Weights of a small image classifier: arch vit, 97085 training examples.
Rows from block 9, named by matrix and row number. Rows with one number belong to one attention dimension. Each number is 128 + 24 x the weight over the matrix's rms, rounded and kept within 0 to 255. All counts start at 0.
# q: attention query, key and value (stacked) (model.blocks.9.attn.qkv.weight, 384x128, the q third), inputs 0-127
# k: attention query, key and value (stacked) (model.blocks.9.attn.qkv.weight, 384x128, the k third), inputs 0-127
q.27 [142 114 126 123 129 103  90  86 104 115 127 148 107 141 108  86  93 131 161 157 104 107 144 143 152 133 134 101 121 138 143 144 117 146 138 108 108 142 172 161 125 144 166  98 143 121 123 150 141 109 133 105 117 139  95 141 140 147 184 127 115 107 115 130 139  90 149 134 139 105 132 135 122 105 111 128 130 108  82 108  80 166 140 139 175 172 151 158 159 114 139 143 139  93  89  82 114 105 155 158 113 125 122 163 122 130 147 115 132 136 131 114 125 115 175 156 121 106 146 130 121 137 112 152 131 166  93 139]
k.27 [148 109 102 134 162 155 102 125 117 160 141 110 145 111 129 143 139 157 140 152 128  84 132 118 129 162 101 130 185 137 172 125 111  86 114 174  80 199 152 143 122  70 111 187  85 138 156 169 127 145 130 201 143 148 130 127 136 171 151 165 144 148 170  98  95 117 111 124  98  70 159  99 205 115  86 144 157 166 144 111  79  68 127  73 121 134 161 108 127 119 112 117 148  95 112 148 122 101 156 154 104 118  89 128 123  63 182 182 108 102 121 104 117 108 119 127 143 169 112 119  68 163 143 165 120 123 127 118]
q.28 [119 132 107 130 170 100 126 128 121 114 112  99 146 147 134 152 158 117 103  79 154 112 106 126  77 128 141 120 102 105 164 112 121 107 119 109 167 149 136 110 105 125 111 167 149 100 149  99  91 145 157 116 143  91 133 159  89 112 129 140 164 144 160 102 163 122 100 149 134 108 128 158 135 141 154 110 154 141 131 139 146 143 127 135 149  94 139 113 107 109 142  97 101 137 177 144 131 153 124 109 123  93 127 100  91 147 150 140 104 124 154 146 107 156  79 127 128 134 165 147 116 112 150 130 161  95 111 131]
k.28 [ 63 141 138 151 149  80 151 124 128 103 146 124 109 117  74 154 111 104 140 120 146 128 136 166 144 135 181 129  70 113 107 163 130 145 154  99 158  91 104 154  96 181 193  92 136 126 111 121 161  93 119  95 128 148 156 154  87  86 100  70  89 124 109 114 130 158 150 121 111 148 134 201  74 114 153 138 113 114  95 141 164 162 173 197 135 174  72 131 120 158 103 151 131 129 145 148  96 150 140 132 201 107 147 109 101 158  60  70 158 119 146 157 161 141 159 149 135  82  82 128 187 133 134  63 128 117  92 115]
q.29 [141 141 121 150 158 160 130 132 138 131  99 112 100 106 104 163 166 110 128  85 130 132 113  95 104 104 140 142 102  97 118 116 115 149 109  98 113 139  86 127 150 122 109 156 158 147 139 119 127 163 116 151 109 109 155 128  87 107 129 137 149 139 137 101 159 124 104 138 104 116  99 133 152 154 148 122 106 115 158 125 166 127 155 151 110  96 172 104 115 127 175 112 153 138 147 135 129 130 121 114 150 102 125 149  89 155 132 159 122 110 129 131 146 152  88  91 164 113 170 124 130 160 132 157 135 136 129 164]
k.29 [ 99 148 141 109 135 105 143 130 168  94 153 141 114 123  82 112 115 107 147 121 151 123 128 122 137  94 175 115  89  88  96 167 153 174 105 100 141  56 106 146 133 189 170 106 175 155 108  75 149  70 150 106 147 144 127 152 103  76  95  90  64 130 121 162 135 155 106 125 141 167  85 205  38 127 154  93  94  74 143 143 189 158 141 159 165 171 103 112 129 124 160 138 151 167 124 133 124 188 147 107 188 142 103 118 109 186  77  66 175 122 116 173 122 102 179 101 130 106 142 118 186  91 154  97  72 165 122 159]
q.30 [166 123  96 134 112 124 109 129 135 153 116 124 102 111 109 101 129 110 154 154 117 137 108 126 143 138  89 142 164 141 108 139 129 109 128 126  96 171 122 120 130 127 114 115  65 121 171 164 154 114 147 130 111 127 124 126 131 162 151 151 115 147 156 122 156 129 102 137 138  84 143 108 169 122 121 142 142 151 128 155  98 115 100 104 178 104 167 136 129 154 126 109 160 117 122 110 158  82 142 119  99 129 155 165 124 126 143 130 146 139 136 101 142 125 110 138 139 172 154  87  89 152 147 151 132 134 131 110]
k.30 [154 101 125  98  88 151 112 128 126 100 104 132 172 120 143  80 106 129 137 115 156 139 187 102 150 161 150 137 123 144 124 138 136 147 127 146 144 171 139 138 158 132 111 109  80 178 116 124 168 137 135 164 126 137  95 135 145 124 161 167 111 155 127 138 140 114 155  92 120  80 148 147 170  89 143 127  91 140  99 110 138 144 130 137 160 145 128 155 155 127 105 126 140 136  96 128 148  85 102 164 119 111 124 141 154 107 128 169  95 146 119  89 120 130 103 171 141 149  95  93 105 124 135 109 135 114 130 132]
q.31 [114 136 127 120 161 111 153 134 118 157 109 107  81 145 127 159 149 127 163 127  97 168  89 124  90 104 143 116 119  85  99 129 167 114 123 113 114 146  75 132 122 139 167 150 140  95 108 127 139 157 109 112 108 108 139 172  89 120 143 118 104 117 132  96 144 112 121 164 153 124  90 120 159 156 135 157  98 135 118 122 151 118 121 139 131  94 113  95 105 124 157 101 136 166 146 160 105 152 105 100 138 127 107 112 135 159  97 126 172 129  91 137 149 108 129 117 164 134 121 120 144 158 145 149 125 113 116 163]
k.31 [102 126 177 143 142 132 145 110 131 101 104 140 113 130  98 122  77  87 142 143  98 136 127 142 124 108 175 155 117  99  71 109 118 124 141  94 169  59 127 135 116 153 175  77 185  82  99 100 148 101 131  68 126 139 169 146  92 119 137 118 106 140 103 145 136 178 133  92 150 176  75 156  91 148 173 136  99  59 163 124 190 154 156 196 141 122 120 135 146 127 129 155 106 172 126  99  88 161 133  85 174 177 137 134 146 124  66  75 149 139 182 137 115 133 180 101 143  69  98 156 147 135 102 106  77 113  80 149]
q.32 [172  96 125  83 112 128 140  74 109  85 119 115 166 139 114  76 102 148 130 199 137 136 158 164 152 159  70 128 160 155 147 134 131 114 148 112 112 135 133 172 149 116  88 103 134 138 170 121 121 115 149 125  91 166  87 131 168 153 151 135 146 128 163 124 115 102 136 104 112 114 173  69 137 142 173  80 169 151 109 176 109 153  73 114 129 128 157 127 116 134 103 149 139 122  96  80 136 110 120 153 133 121 126 192 163 123 153 146  93 102 151 105 136  74 129 157  75 127 118  60 124  99 137 106  98 149 129  76]
k.32 [132 155 139 140 181 138 130 126 122 152 125 114  71 138 149 156 108 138 131  75  91 145 105 138 140 134 122 166  93  91 103  93 134 121 176 133 181 157  86  87  79 135 131 161 138 112  98 107  81 157  88 105 116 106 162 173 103 111  77  89 111 136 141 108 122 114 116 113 133 182 108 168 100 167  92 169 110 131 128 106 135  94 136 110 103 126 158 100 114 131 122 108 109 152 167 136 125 124 133 146 128 120 120 130 110 129  97 120 131 108 140 143 141 111 118 110 165  88 149 119 142 120 114 148 128  88 159 150]
q.33 [117  97 144 144 137 167 130 138 138 139 146 135 140 130 142 107 150 126 157 129 115 105 155 117 132 107 103 110 160 137 145 136 136 144 152 125  95 103 136 134 118 111  86 118 136 146 159 113 154 110 167 167 137 117 150 111 144 153 165 106 132 106 138 134 131  98 112 103 112 132 131 104 144 127 125 109 124 124 144 130 103 145  95 125 107 133 160 125 137 111 109  92 111 111 140 146 123  90 148 129 145 116 159 123 146 108 136 129 140 118 153 146 125 137 110 148  88 124 109  85 150 148 149 113 110 158 138 104]
k.33 [145 159 106 138 108 125 125 137 149 106 106 133 117 134  99 164 110 113 123 125 147 142  86 154 145 111 116 163 112  96 128 116 140 103 142 105 144 105 113 140 142 126 142 125 118 118 120 141 109 115 109 110 161 144 127 129  99 148 121 112 135 139 141 100 156 153 124 109 110 125 141 132 106 102 150 107 142 137 124 107 142 112 152 131 126 153 131 111 129 131 154 106 121 140 130 117 113 131 151 112 129  97 150 105 146 154 148 101 101 163 120 121 137 125 105 145 135 108 162 129 158 102 151 133 136 116 111 166]
q.34 [123 112 114  69  99 150  92  96  95  99 120 124 152  93 102  51  78  81 115 163 122 124 142 176 157 154  93  66 156 140 140 119 129 159  78 119 142 152 149 179 147  84 111  89 112 165 164 121 128 130 149 180  89 199 121  96 158 149 187 156 111 120 103 160 111 135 190  80 132 108 130  98 160 108 177  78 143 167  72 178 131 161  72  99 127 145 136 168 152 103 100 132 141  93 125  69 115 121 108 163 134 166 134 139 137 120 138 142  68 110 172 129 160 128 145 178 121 121  99  70 121 121 135 108 160 173 147  95]
k.34 [101 164 132 177 167 133 130 154 132 147  99 130 122 143 113 166 136 147 149  92 118 147  88  87 139  99 141 136 129 132  99  90 138 165 139 110 167 128  90 134 116 113  92 119 157  89 148 134  98 131 126 113 137  92 185 150  97 107  92  90 150 152 139 129 152 118  89 173 151 133  86 127 137 145 121 168 101 104 136 106 152  92 148 129  76 119 144 140 132 123 154 131 141 150 128 177  97 150 179 112 145 131  96 132  90  86 136 132 130 103 139 114 136 107 116 126 158  91 130 154 168 139  93 166 138 121 127 161]
q.35 [167 113  94  93  81 100  91 117 150  78 109 129 187 138  94  67  89  86 135 143 147 116 161 156 158 159 117 130 130 131 144 153 131 141 139 106  82 140 166 179 148 111 109 138 153 127 100 123 147  83 157 146 104 133 142  83 189 147 181 134 105 101 139 177  94 126 173 116 151  81 124 101 111  92 145  75  99 139  94 135 148 127 134 135 158 159 139 163 118 101 117 122 116  88  85 114 137 128  64 155 131 144 136 154 147 148 159 150  85 109 186  96 165 101 115 139 108 146  96 134  88 101 134 137 123 133 119  95]
k.35 [121 175 174 173 129 161 166 113 142 142 103  93 141 166 136 158 148 122 133 101 118 150  97  94 139 104 130 124 146 105 117  88 142 108 129 133 165 149 104 112 122 112 126 138 126  82 148 134  83 163 114  92 138 123 125 167 110  96 114 123 148 148 118 103 117 155 104 153 148 161  97 104 127 124 100 172 152 141 173 119 141  80 128  98  83 100 119 138 139  95 127 117 128 108 154 168  88 150 148  93 125 139  92 135 144 120 150 162 164 128 148 154 140 161  99 128 141 138 151 153 164 112 125 150 113 130 101 111]
q.36 [ 95 148 118 164 122 149 110 172 157 157 150 114 132 164  97 186 101 159 136  84  97 123 113 151  79 101 136 153 118 136 156  93 118 136 141 100 162  94  77 110 120 139 156 104 163  67 114  90 109 116  81 108 113 127 114 163  78 139 141 136  91 163 126 134 118 113  87 136 124 119 100 136 102 152 151 115 128  94 140 131 169 151 125 129 134 100 132 130  87 124 121 105 111 121 189 169 132 113 146 127 130  91 125 139 117 117 139 127 166 105  90 117 100 115 129  69 163 141 151 132 166 146 139 158 135 153 138 147]
k.36 [142 124  93 121 116 157 110 148 144 119 140 114 148 129 112 131 106 145 116 154 103 133 160 109 137 124 101 117 100 168 145 133 142 120 113 144 141 131 114 149 154  95 137 125 113 159 139 128 160 125 117 113 153 144 112 126 140 147 109 145 148 112 156 129 110 151 133 118 118  90 115  93 150 109 165 113 117 164 110 150 106 120 106  96 146 112 135 155 134 152 116 120 140  89  98 122 131 110 140 119 109 148 119 126 118 108 155 121 133 113 161 147 143 153 126 118 115 105 102 120 104 145 151 103 112 134 103 111]
q.37 [139 144 120 118 115 109 168 115 139 115 150  98 126 132 124 174 164 101 124 122 116 159 138 151 103 153 163 125  95 106 160 127 149 140 121 148 115 114  94 117 139 116 128 109 163 114 148 158 109 152 117  97 153 109 135 129 123 116 114 114 142 135 101 141 126 102 112 165 126 164 118 145 128 153  91 152 153  86 167  94 145 121 166 150  99 138 150 143 136 152 148 132 130 134 143 121 148 128 169  90 150 138 128 125 112 142 112 153 118 128 118 105 144 120 107 107 133 143 142 132 118 100  97 146 125 135 151 156]
k.37 [130 141 108 121 146 111 121 108 145 145 129 111 114 150  99  87 115 116 101 116 160 136 172 137 123 129  99  97 103 162 126 114  94 153 146 104 102 149 101 112 149 139 114 147  88 115 133 150 113  99 106 130  96 166 147 141 121 111 138 127 123 154 140 132 125 133 107 105 143 135 121 116 147 119 105  93 133 117 144 107 131 130 149 121 138 152 137 148 109 146 100 141 142 105 104  96 120 106 135 141 156 163 156 143 141 160 131 138 124 105 123 116 124 107 123 165 117 132 115 142 112 148 115  93 129 126 148 138]
q.38 [164  88  82 130 128 151 127 126 149  91 137 134 148  98 107 114 127 111 162 126 137 139 123 154 150 157 120 120 140 126 111 100 119 120 100  98 139 132 126 108 103 136 139 130  85 156 148 126 116 104 158 158 134 176  86 116 189 115 152 171 133  95 149 109  89 146 161 130 104 112 174  88 133 117 148 113 144 149 127 116 109 136 122  91 119 108 137 126 128 106 116 124 148 106  67 107 146 138 119 116  88 140 124 147 150 146 124 147  91 118 135  95 133  90 163 183 111 134 128  91  85 138 112 100 114 121  95 114]
k.38 [140 156 151 160 151  86 158 143 120 159 144 107 100 102 147 123 106 149 136 141 117 146 122 114 133  90 166 111 108 139 111 104 153 103 151 120 128 115  92 133 134 146 146 152 185 118 147 120  80 134 136 138 146 113 142 126 136  97 131 129 144 112 107 112 138 133 109 135 123 137 107 155 143 153 114 133 105 129 118 126 167 149 132 124  87 122 128 132 122 135 137 118 107 133 153 159 110 137 132  96 113 129 100  95 117 156 145 108 157 152  96 158 105 141 137 143 142  94 131 155 145 133 143 140 136 114 111 152]
q.39 [162  99 123  44  56 164  97 104 139  91 111 136 180 119 115  61 114 114 126 176 109  97 157 173 210 179  90  89 131 177 124 141 103 104 115 127  96 136 144 178 117  86 110 133 138 176 135 143 155 127 127 169  81 175 107  70 168 167 148 162 153 134 148 157  94 136 158 118  82 138 181 120 125 126 144 113 135 151  74 165 129 125  96  88 195 156 156 150 119 123 103 113 157  73  76  64 125 118  77 153 120 182 152 156 168 126 183 137  82 116 171 114 116  87 144 157 118 156 105  95 107 108 159 130 118 168 139  82]
k.39 [ 91 155 191 140 150 107 153 150 148 132 111  94  70 125 114 168 122 146 158  70 121 182  75 113  80 115 137 167  92 136 163 134 167 118 157 148 173 137  92 107  97 161 111 141 177  98 131 104  94 163 100 101 160  98 205 172 112 116 100  83 120 134 107  87 171 115 111 147 102 189  73 121  95 119 123 142  93 111 176  82 146  86 148 156 110 124 125  99 124  98 149 153 101 133 186 149 110 169 146 118 112 148  79  76 126 122 101 120 142 115 100 145 132 122  85 123 153 115 149 169 142 140  92 163 113 122 112 167]
q.40 [184  92 119 147 100 157 113 117 106  96 138 160 109 122 113 125 135 137 167 121 154 108 150 142 162 143  77 133 134 136 116 112 128 129 134 131 100 110 114 145 117 146  90 128 119 126 128 116 163 156 163 149 118 161 142 122 176 111 149 151 163 130 133 129  82  90 106 140 128  86 148  72 171 131 166 101 160 168 115 129 151  94 128 143 152 145 125 108 135 102  91  95 149 101  83 149 110  88 132 150 122 131 114 164 120 126 121 161 117 104 156 103 107 131 128 120  94 101 141  84 120 129 155 113 121 104 117 106]
k.40 [130 153 158 127 150 123 164 131 108 106 139 152 145 157 122 118 125 115 151  94 132 169 126 121  84 118 158 123  92 105 129 123 144 152 144 139 162 125 128 136 137 144 102 167 163 129 108 124  95 120 139 152 155 130 142 162 130 137 116 127 124 153 110  95 142 122  94 147 157 171  85 144 131 141 125 152 100 125 118 133 169 109 133 157 111 118 125 122 118 114 161 117 149 117 121 140 115 153 129 147 117 148 126 108 129 159  97 107 158 110  96 127 117 138 131 126 137 134 128 155 145 142 123 130 159 123 122 150]
q.41 [130  77 135 101  82 100  85  94 158 115 152 114 178 110 108  73  83 139 119 148 167 122 133 163 158 135 135 118 131 146 142 172  89 112 128  81  84 119 128 151 143 128 129 135 110 127 149 158 131 119 147 118 112 127  92 102 174 147 170 174 119 145 122 182  90 112 145  83 147 130 167 100  99 128 164 108 109 135 104 168  91 169 105 152 132 179  97 158 159 150  97 106 105  99 107  82 118 122  96 110 120 157 177 128 121  93 121 101 104 128 143 157 110  82 123 183 104 124  71 113 138 138 144 151 133 138 148 126]
k.41 [128 114 152 153 146 117 136 153 161 149 131 134 123 116 152 140 119 129 115 121  88 147  82 121 111 148 124 171 113 107 153 114 151 122 181 151 147 124  97 133 136 126 114 131 144  87 103 111  71 157 132 124 107 127 133 130 137 104 115 103 121 115 120 102 108 142 127 154 145 131 140  94 141 127 128 181 142 119 135 107 154 118 163  96  83 116 162 119  96 113 101 144  98 144 138 166 124 165 165 108 119 139 136 107 139  93 161 149 131  99 118 157 127 101 123 121 133  82 116  98 163 130 113 117  87 113 128 143]
q.42 [170 106 141  77 104 132 138 115 144 108 112 135 133 124 131  69 138  92 128 165 122  83 176 184 166 146  96  79 123 168 156 130 114 143 120  82  85 130 128 157 140 124 135  95 134 135 106 142 126  96 169 139 100 132  89 109 166 107 153 172 114 135 154 177  79  93 146 111 113 126 155 124 107 141 178 100 111 161 111 126 126 122  87 129 138 133 121 128 103 104 138 139 116 130 103 112 164 133 116 161 137 145 174 171 136 139 123  98 102 130 160 103 127 131 165 178 122 105  93  86  83 152 114  98 158 150 119  97]
k.42 [142 167 130 168 165 142 160 142 162 112  95  93 118 129 127 163 154 163 120  93 103 157 121 145 128  98 134 170 103 101 100 140 149 109 166 118 107 116 118 151 128 137 102 100 122 121 125 127  72 143  93 149 113 127 182 140 104 105 125  90 130 141 150  90 113 140 116 157 130 118 145 139  94 148 115 179 116 109 145 139 112 107 162 116  92 140 152 121 103 111 118 134  95 156 107 137  88 158 128 151 134 158 134 117 106 116 139 137 158 145 120 125 152  99 136 131 152 118 143 100 158 134  85 155 126 122 133 123]
q.43 [109 187 170 129 188 133 154 117 156 142 152 117 104 158 155 181 161 139 108  59 136 134  68 125 140 138 148 136 126 109 117 117 156 131 123 159 144  99  75  84 136 106 124 171 131  93 136 111 112 145 138  97 122  81 120 170  92 157  82 133 144 176 144  75 169 164  78 177 149 137 141 136 116 117  85 180 131 115 163  82 104 143 155 144 138 117 154  89 118 101 130  93 145 156 129 121 105 157 177 127 110 131 126  99 127 170 106 100 176 150 101 117 120 170  88  96 154 111 152 182 117 138 101 153 152 104 162 187]
k.43 [151  91 135  94 131 143  96 139 129 123 157 139 151 139 117  98 149 136  99 169 158  99 180 162 137 151 135  72 149 129 127 129 143  85 120  94  99 117 152 132 169 154 140 102  84 178 134 157 152  97 136 165 132 136 131 117 141 141 103 124  94 136 110 156 151 151 147 114 149 126 164 128 157  96 119  84 103 145  71 137 134 177 139 113 158 139  91 136 172 129 150 144 137 104 106  94 127 107 121 110 125 121 162 156 102 159 129 118 116 149 149 132 153 154 155 115 116 120 109 100 121 149 143 133 161 154 115 125]
q.44 [ 95 151 122 171 184 146 172 128 139 125 112 139 108 123 162 162 176 158 105  89 119 144  74  72 140 130 124 157 143 107 144 129 149  95 151 131 132 155 118  72 105 159 161 167 118  69  94 128 136 122 101 122 144  99 119 154  62 153 111 136 105 114 104  79 168 126 105 151 112 131 109 162 107 112  73 154 129 108 160  73 106 138 174 150 109  86 147  94 134 126 155 128 138 148 180 141 100 138 139 111 118 127  89  91 134 114 102  94 138 100 119 139 133 123 102  88 169 138 174 177 177 132 107 159 158 132 107 190]
k.44 [153  77  90  92  82 135  95 128 115 133 111 123 168 125 120 114 105 121 152 163 162 101 159 118 112 128 127 108 128 155 104 131 111 113 121 133  96 142 124 148 131 136 142 163  91 158 102 116 151 115 133 158 127 147 120  90 116 104 105 114 117 135 156 133 123 145 144 126 151 143 143 156 122 111 107  83  99 105  99 122 155 152 100 160 167 154 128 112 136 147 125 107 105 126 139 103 156 136  79 155 133 141 155 162 104 146 142 131 130 156 121 100 124 118 152 135 140 167  79  97 149 147 175  94 111 116 145  99]
q.45 [ 94 201 114 183 185  95 131 168 152 179 133 149  79 174 148 158 163 168 151 105  88 192  77  62  85  93 168 185  99 102 140  82 125 113 145 135 166 125  75  89 157 103 154 172 139 101 138 119 147 124 139 101 174 107 133 159  87 106  75 101 152 132 134 112 178 109  95 158 172 135 131 142 137 126 105 144 149 123 189  64 137 116 185 148  90  59 125  66 148 136 150 132 114 178 153 185 108 138 179 121 114  97 133  67 103 120 143 124 171 142 120 104  99 129  83  99 133 136 141 126 139 120 120 138 132 133 158 186]
k.45 [137  84 114 119 110 104 120 141 121 119 136 144 137  91 119  75 135 102 132 154 124  90 187 165 115 162 141  84 123 167 113 127  88  84 128 134 108 130 144 108 180 146 141 151 121 179 131 147 156  98 186 117  89 150  76 133 153 112 153 130 118 113 128 154  96 160 162 101 129  70 137 157 161 121 109  84 146 154  64 156 125 136  88 130 155 172 138 122 165 142 124 134 101 138 145  76 182 131  98 141 123 145 173 166 149 169 127 124 116 134 132 137 150 137 132 159 126 141 123 139 131 146 187  84 119 136 112  94]
q.46 [111 122 150 153 174 142 172 131 101 173 146 111  74 149 157 143 150 160 113  89 134 153  81  80 134 122 174 167 128 119 155  98 115 125 131 170 151 111 122  76 137 120 137 166 142  82 107 144 126 109 125 124 171  98 159 176  93 126 102 120 122 118 112 133 120 157  72 117 162 154 109 162  96 128  92 177 126 116 170  90 132 104 150 129  87  99 150  92 137 144 162 107 118 150 151 126 102 105 138 141 141 105 108 130 110 149 122 157 115 109 110 155 124 162 133  74 156  96 166 168 121 104 122 112 128 109 108 134]
k.46 [123 125  91 120 126 118 108  96  99 106 140 159 124 101 141  73 113  97 146 132 143 122 135 161 122 120 121 128 131 106 148 152 100 121  81  96 128 132 157 133 153 142 149 104 109 123 133 141 163  96 165 136 129 153  69 127 118 155 144 140 131 116 113 172 139 127 124  95 105 119 148 111 108  89 127  99 139 157 119 126 142 178 108 163 180 176 149 123 161 167 152 155 151 106  90 121 131  80  75 141 120 136 133 168 125 139 106  99 122 161 130 155 105 139 157 149 135 166 114 141  94 161 174 109 127 104 127 123]
q.47 [106 105  86 106 101 147 131 107 131  83 129 101 143 151 121 110  94 146 103 161 166  88 149 173 113 121 136 135 133 171 132 125 132 131 109 132 137 141 144 126 156 126 123 100 128 151 133 116 177 130 150 148 130 155  95 124 147  95 119 128 105 120 127 132  96 152 156  88 123  90 117 128 158 118 168 122 105 142  81 137 140 165 144 100 126 165 119 135 131 150 145 104 139 140 136 107 139 144 120 109 135 134 146 160 156 116 147  98 134 117 178 108 153 107 103 147 134 106 132 110  84 152 158 143 134 165 120 140]
k.47 [164 106 131 156 134 158 144 129 153 161 132 141 138 106 130 129 102 142 153 122 135 130 114 157 100 110 114 119 105 126 135  99 140 112 134 148 102 118 107 114 100 153  94 115 154 121 144 158 128 124 112 132 114 103 118 131  97 132 129 107 125 149  98 145 129 131 146 165 154 124 147 111 152 111 130 152 104 104 149 137 104 105 139 121  99 120 143 154 138  83 140 104 114  99 157 149  94 167 134  96 107 141 138  95 161  91 126 128 147 104 101 108 101 113 106 113 125 132 151 105 124  95 128 149 150 119 140 109]
q.48 [ 87 124 125 122 117 114 125 133 158 145 134 128  94 118 122 179 151 149 127  77 129 124 129 103 108 141 147 131 108 116 159 158 132 146 103  99 130 142 107 102 149 119 129 144 108  94 145 156 114 104 105  98 141 109 102 114 122 149 119 131 107  98 101  99 153 108 114 170 137 128  88 114 115 138 119 107 132 105 153  80 145  99 143 131 152 130 126  98 100 121 116 109 150 169 143 150 114 108 139 140  97 135 108  99 144 130 122 144 160 156 128 112 105 159  90 112 162 140 134 125 134 108  93 118 156  94 124 124]
k.48 [135 143 125 127 158 129 128 149 127 120 168 138 128 160 112 150 131 142 106 133 121 165 126 100 138 110 112 149 104 150 130 104 128 100 150 120 130 108 140 133 106 160 125 119 143  97 129 115 119 148 140 109 150 116 162 108 113 105 120 107 147 140 110 130 160 141 122 129 147 128 116 109 111 112 122 142 106 114 116 114 109 115 152 103  92 104 107 110 137 162 114 137 163 125 129 156  95 127 106 112 121 138 116 100  92 147 114 142 132 129 102 115 125 128 102 129 131 118 142 163 162 139 107 113 139 156 154 112]
q.49 [168 138 111 126 109 159 128 145 117 146 108 105 142 129 123  99 117 152 117 164 106 113 139 133 182 148 151 103 111 155  98 134 144 141 109 144 146 150 140 125 104 157 122 124 134 152 101 151 104  99 119 136 139 112 125 127 134 129 129 135 142 139 155 154 121 125 157 126 131 107 107  90 141 156 166 133 114 140 114 169 144 114 121  93 139 125 110 109 126 127 148 106 122 150 115 108 127 141 151 101 147 136 117 107 112 137 134 103  96 121 126 122 125 103 175 172  97 145 114 138 119 122 113 128  89 109 120  99]
k.49 [144 129 136 127  96 129 117 116 108 146 103 114 150 116 104  97 156 141 152 129 144  92 158 158 133 144 144 153 124 125 138 134 157 111 113 109 110 103 128 112 159 123 155 125 155 155 121 118 144 104 142 113 124 135 152 122 122 126 139 158 122 152 149 142 114 123 131 135 133 131 111 114 123 151 135 114 111 147 132 122 131 147 100 139 111 159 132 147 134 125 125 137 125 145 121 152 152 129  93 161 158 114 134 158 137 143 163 123 105  99 152 157 105 125 105 166 156 122  98 112 127 127 145  96 139  98 136 128]
q.50 [129 143 120 134 126  95 154 123 121 105 125 152  88 123 138 146 107 135 143 138 107 119 118 148  91 112 120 143  97 134 138 103 101 125 129 119 132 105 105 123 159 111 140 140 152 135 101 111 130 118  99 148 128 112 127 137  84 157 111 160 143 117 130 100 114 162 132 112 143 121 119 138 111 144 136 110 138 105 124  89 144 128 127 115 115 115  98  92 160 124 140 145 122 124 162 108 153 122 167  96  97 139 143  93 145 105 105 143 125 127 124 114 135 146  90  79 119 155 142 118 152 116 123 125 143 145 165 129]
k.50 [136 137 144 123 124 117 144 150 124 150 148 116 145 151 138 140 148 127 138 104 148 149 100 102 111  96 106 142 109 148 139 132 133 116 137 133 169 145 113  99 125 101 147 130 145 100 115 142 150 127 128 126 143  97 127 139 124 128 104 108 100 104 128 140 122 119 101 132 141 146 123 133 133 154 115 106 126 125 106 127 151 147 144 151 131 122 139 137  95 113 125 154 144 129 128 128 136 134 107 153 100 142 132 106 143 103 137 107 157 129  97 120 155 132 140  94 140 139 132 129 158 101 109 125 104 106 112 147]
q.51 [115 115 106 139  88 136  96 151 147 130 117 105 145 161 153 125 126 138 123 128 125 130 149 130 147 165 119 102 111 132 159 126 126  98 122 144 110 147 126 117  94 126 104 113 128 128 152 127 146 150 152  98 149 119 115 108 133 122 127 109 104  99 110 123 112 104 119 113 104 129 125 129 109 154 131 153 154 106 124 144 166  95 145 126 119 139 117 115 152 102 129 128 125 104 151 142 128 102 136 124 122 162 126 122 133 107 161 106 128 101 143 102 116 143 162 121 139 149 137  93 111 137 119 151 126 156 121 124]
k.51 [119 103 142 117 128 152 128 118 111 103 145 106 108 130 144  91 103 141 120  99 149 109 153 147 157 106 109 154 152 105 137 142 114 154 150 134 104 117 137 135 157 156 117 124 122 112 133 103 141 157 100 127 122 114 111 123 163 125 107 147 128 115 141 115 154 130 111 130  98 108 104 136 125 151 140 155 123 164 106 135 116 127  99 148 152 106 124 159 111 150 116  96 147 105  97  96 131 124 113 129 134 147 112 103 112 144 147 153 128 143 111 106 101 117 100 157 100 101 137 117 137 108 127 120 147 104 110 132]
q.52 [ 88 131 125 127 139 105 109 173 126 164 144 152  83 126 103 171 169 138 142  78 137 169  70 103 115  88 109 186 134 115 148 129 123 104 116 111 121 141  84  97 131 104 123 109 125  94 115 154 158 147 147 114 122 103 157 149  86 134 135 139  98 124 112 128 125 159  91 167 107 104 137 141 118 135 114 165 130 109 143  85 116 134 150 113 141 120 130 118 131 131 170 101 136 166 138 105 159 110 134 118 113 126 130 121 130 114 149 101 153 165 100 136 144 114 122  98 117 120 127 162 160 160 120 115 114 106 158 129]
k.52 [136 130 178 123 111 102 162 147 134 130 131 125  90 122 104 129 149 100 164  93 109 144  89 133 123 144 129 150 124 138  95 127 140 129 122 125 187  98 106 133 139 125 112 138 191 110 125  88  83 127 136 118 125 127 166 144  82 118 139 116 102 110 137  98 159 149 108 139 142 122 128 142 104 147  93 149 139 114 135 144 164 107 170 147 102 141 137 101  92 162 105 120 147 146 151 146 131 120 128 134 108 135 118 140 123 160 105 120 142 114 107 145 131 125 110 112 137 138 165 150 125 123 134 128 148 122 163 150]
q.53 [137 132  98 147 104 169 108 106 109 110 104 102 123 143  99  84 152 131 113 156 127 114 156 154 117 104 130 102 125 144 124 154 100 154 153 153 122 123 134 168 142 132 114 145 117 129 150 122 127 121 119 109 126 129 160 153 145 134 165 147 120 122 164  95 136 105 145 150 127 128 124 131 160 120 118 124 115 152 133 144 142 145 152 105 134 113 102 132 131 104 131 138 152 125 147 102 109 125 130 153 143 137  91 133 146 144 142 151 103 103 140 100 130 155 138 168 105  96  94  92 100 148  91 104 118 137 129 135]
k.53 [171 111 101 140 142 166 125 105 143 141 141 149 160 141 108 106 150 152 149 130 144 100 132 131 111 117  97  89 134 114 143 106 134 129 126 145  95 105 159 107 125 138 101 135 113 119 143 115 134 144 122 115 106 164 127 111 175 152 170 142 158 143 124 109 115 109 157 137 112  89 160 121 136 102 142 132 105 142 112 115 129 142 121 147 119 131 113 119 154 110 146 155 133 114 121 108 112 113 126 107  97 153 164 153 144 149 152 159 148 135 114  98 143 144 124 124 131 120 126 141 103 150 114 120 145 105 104 130]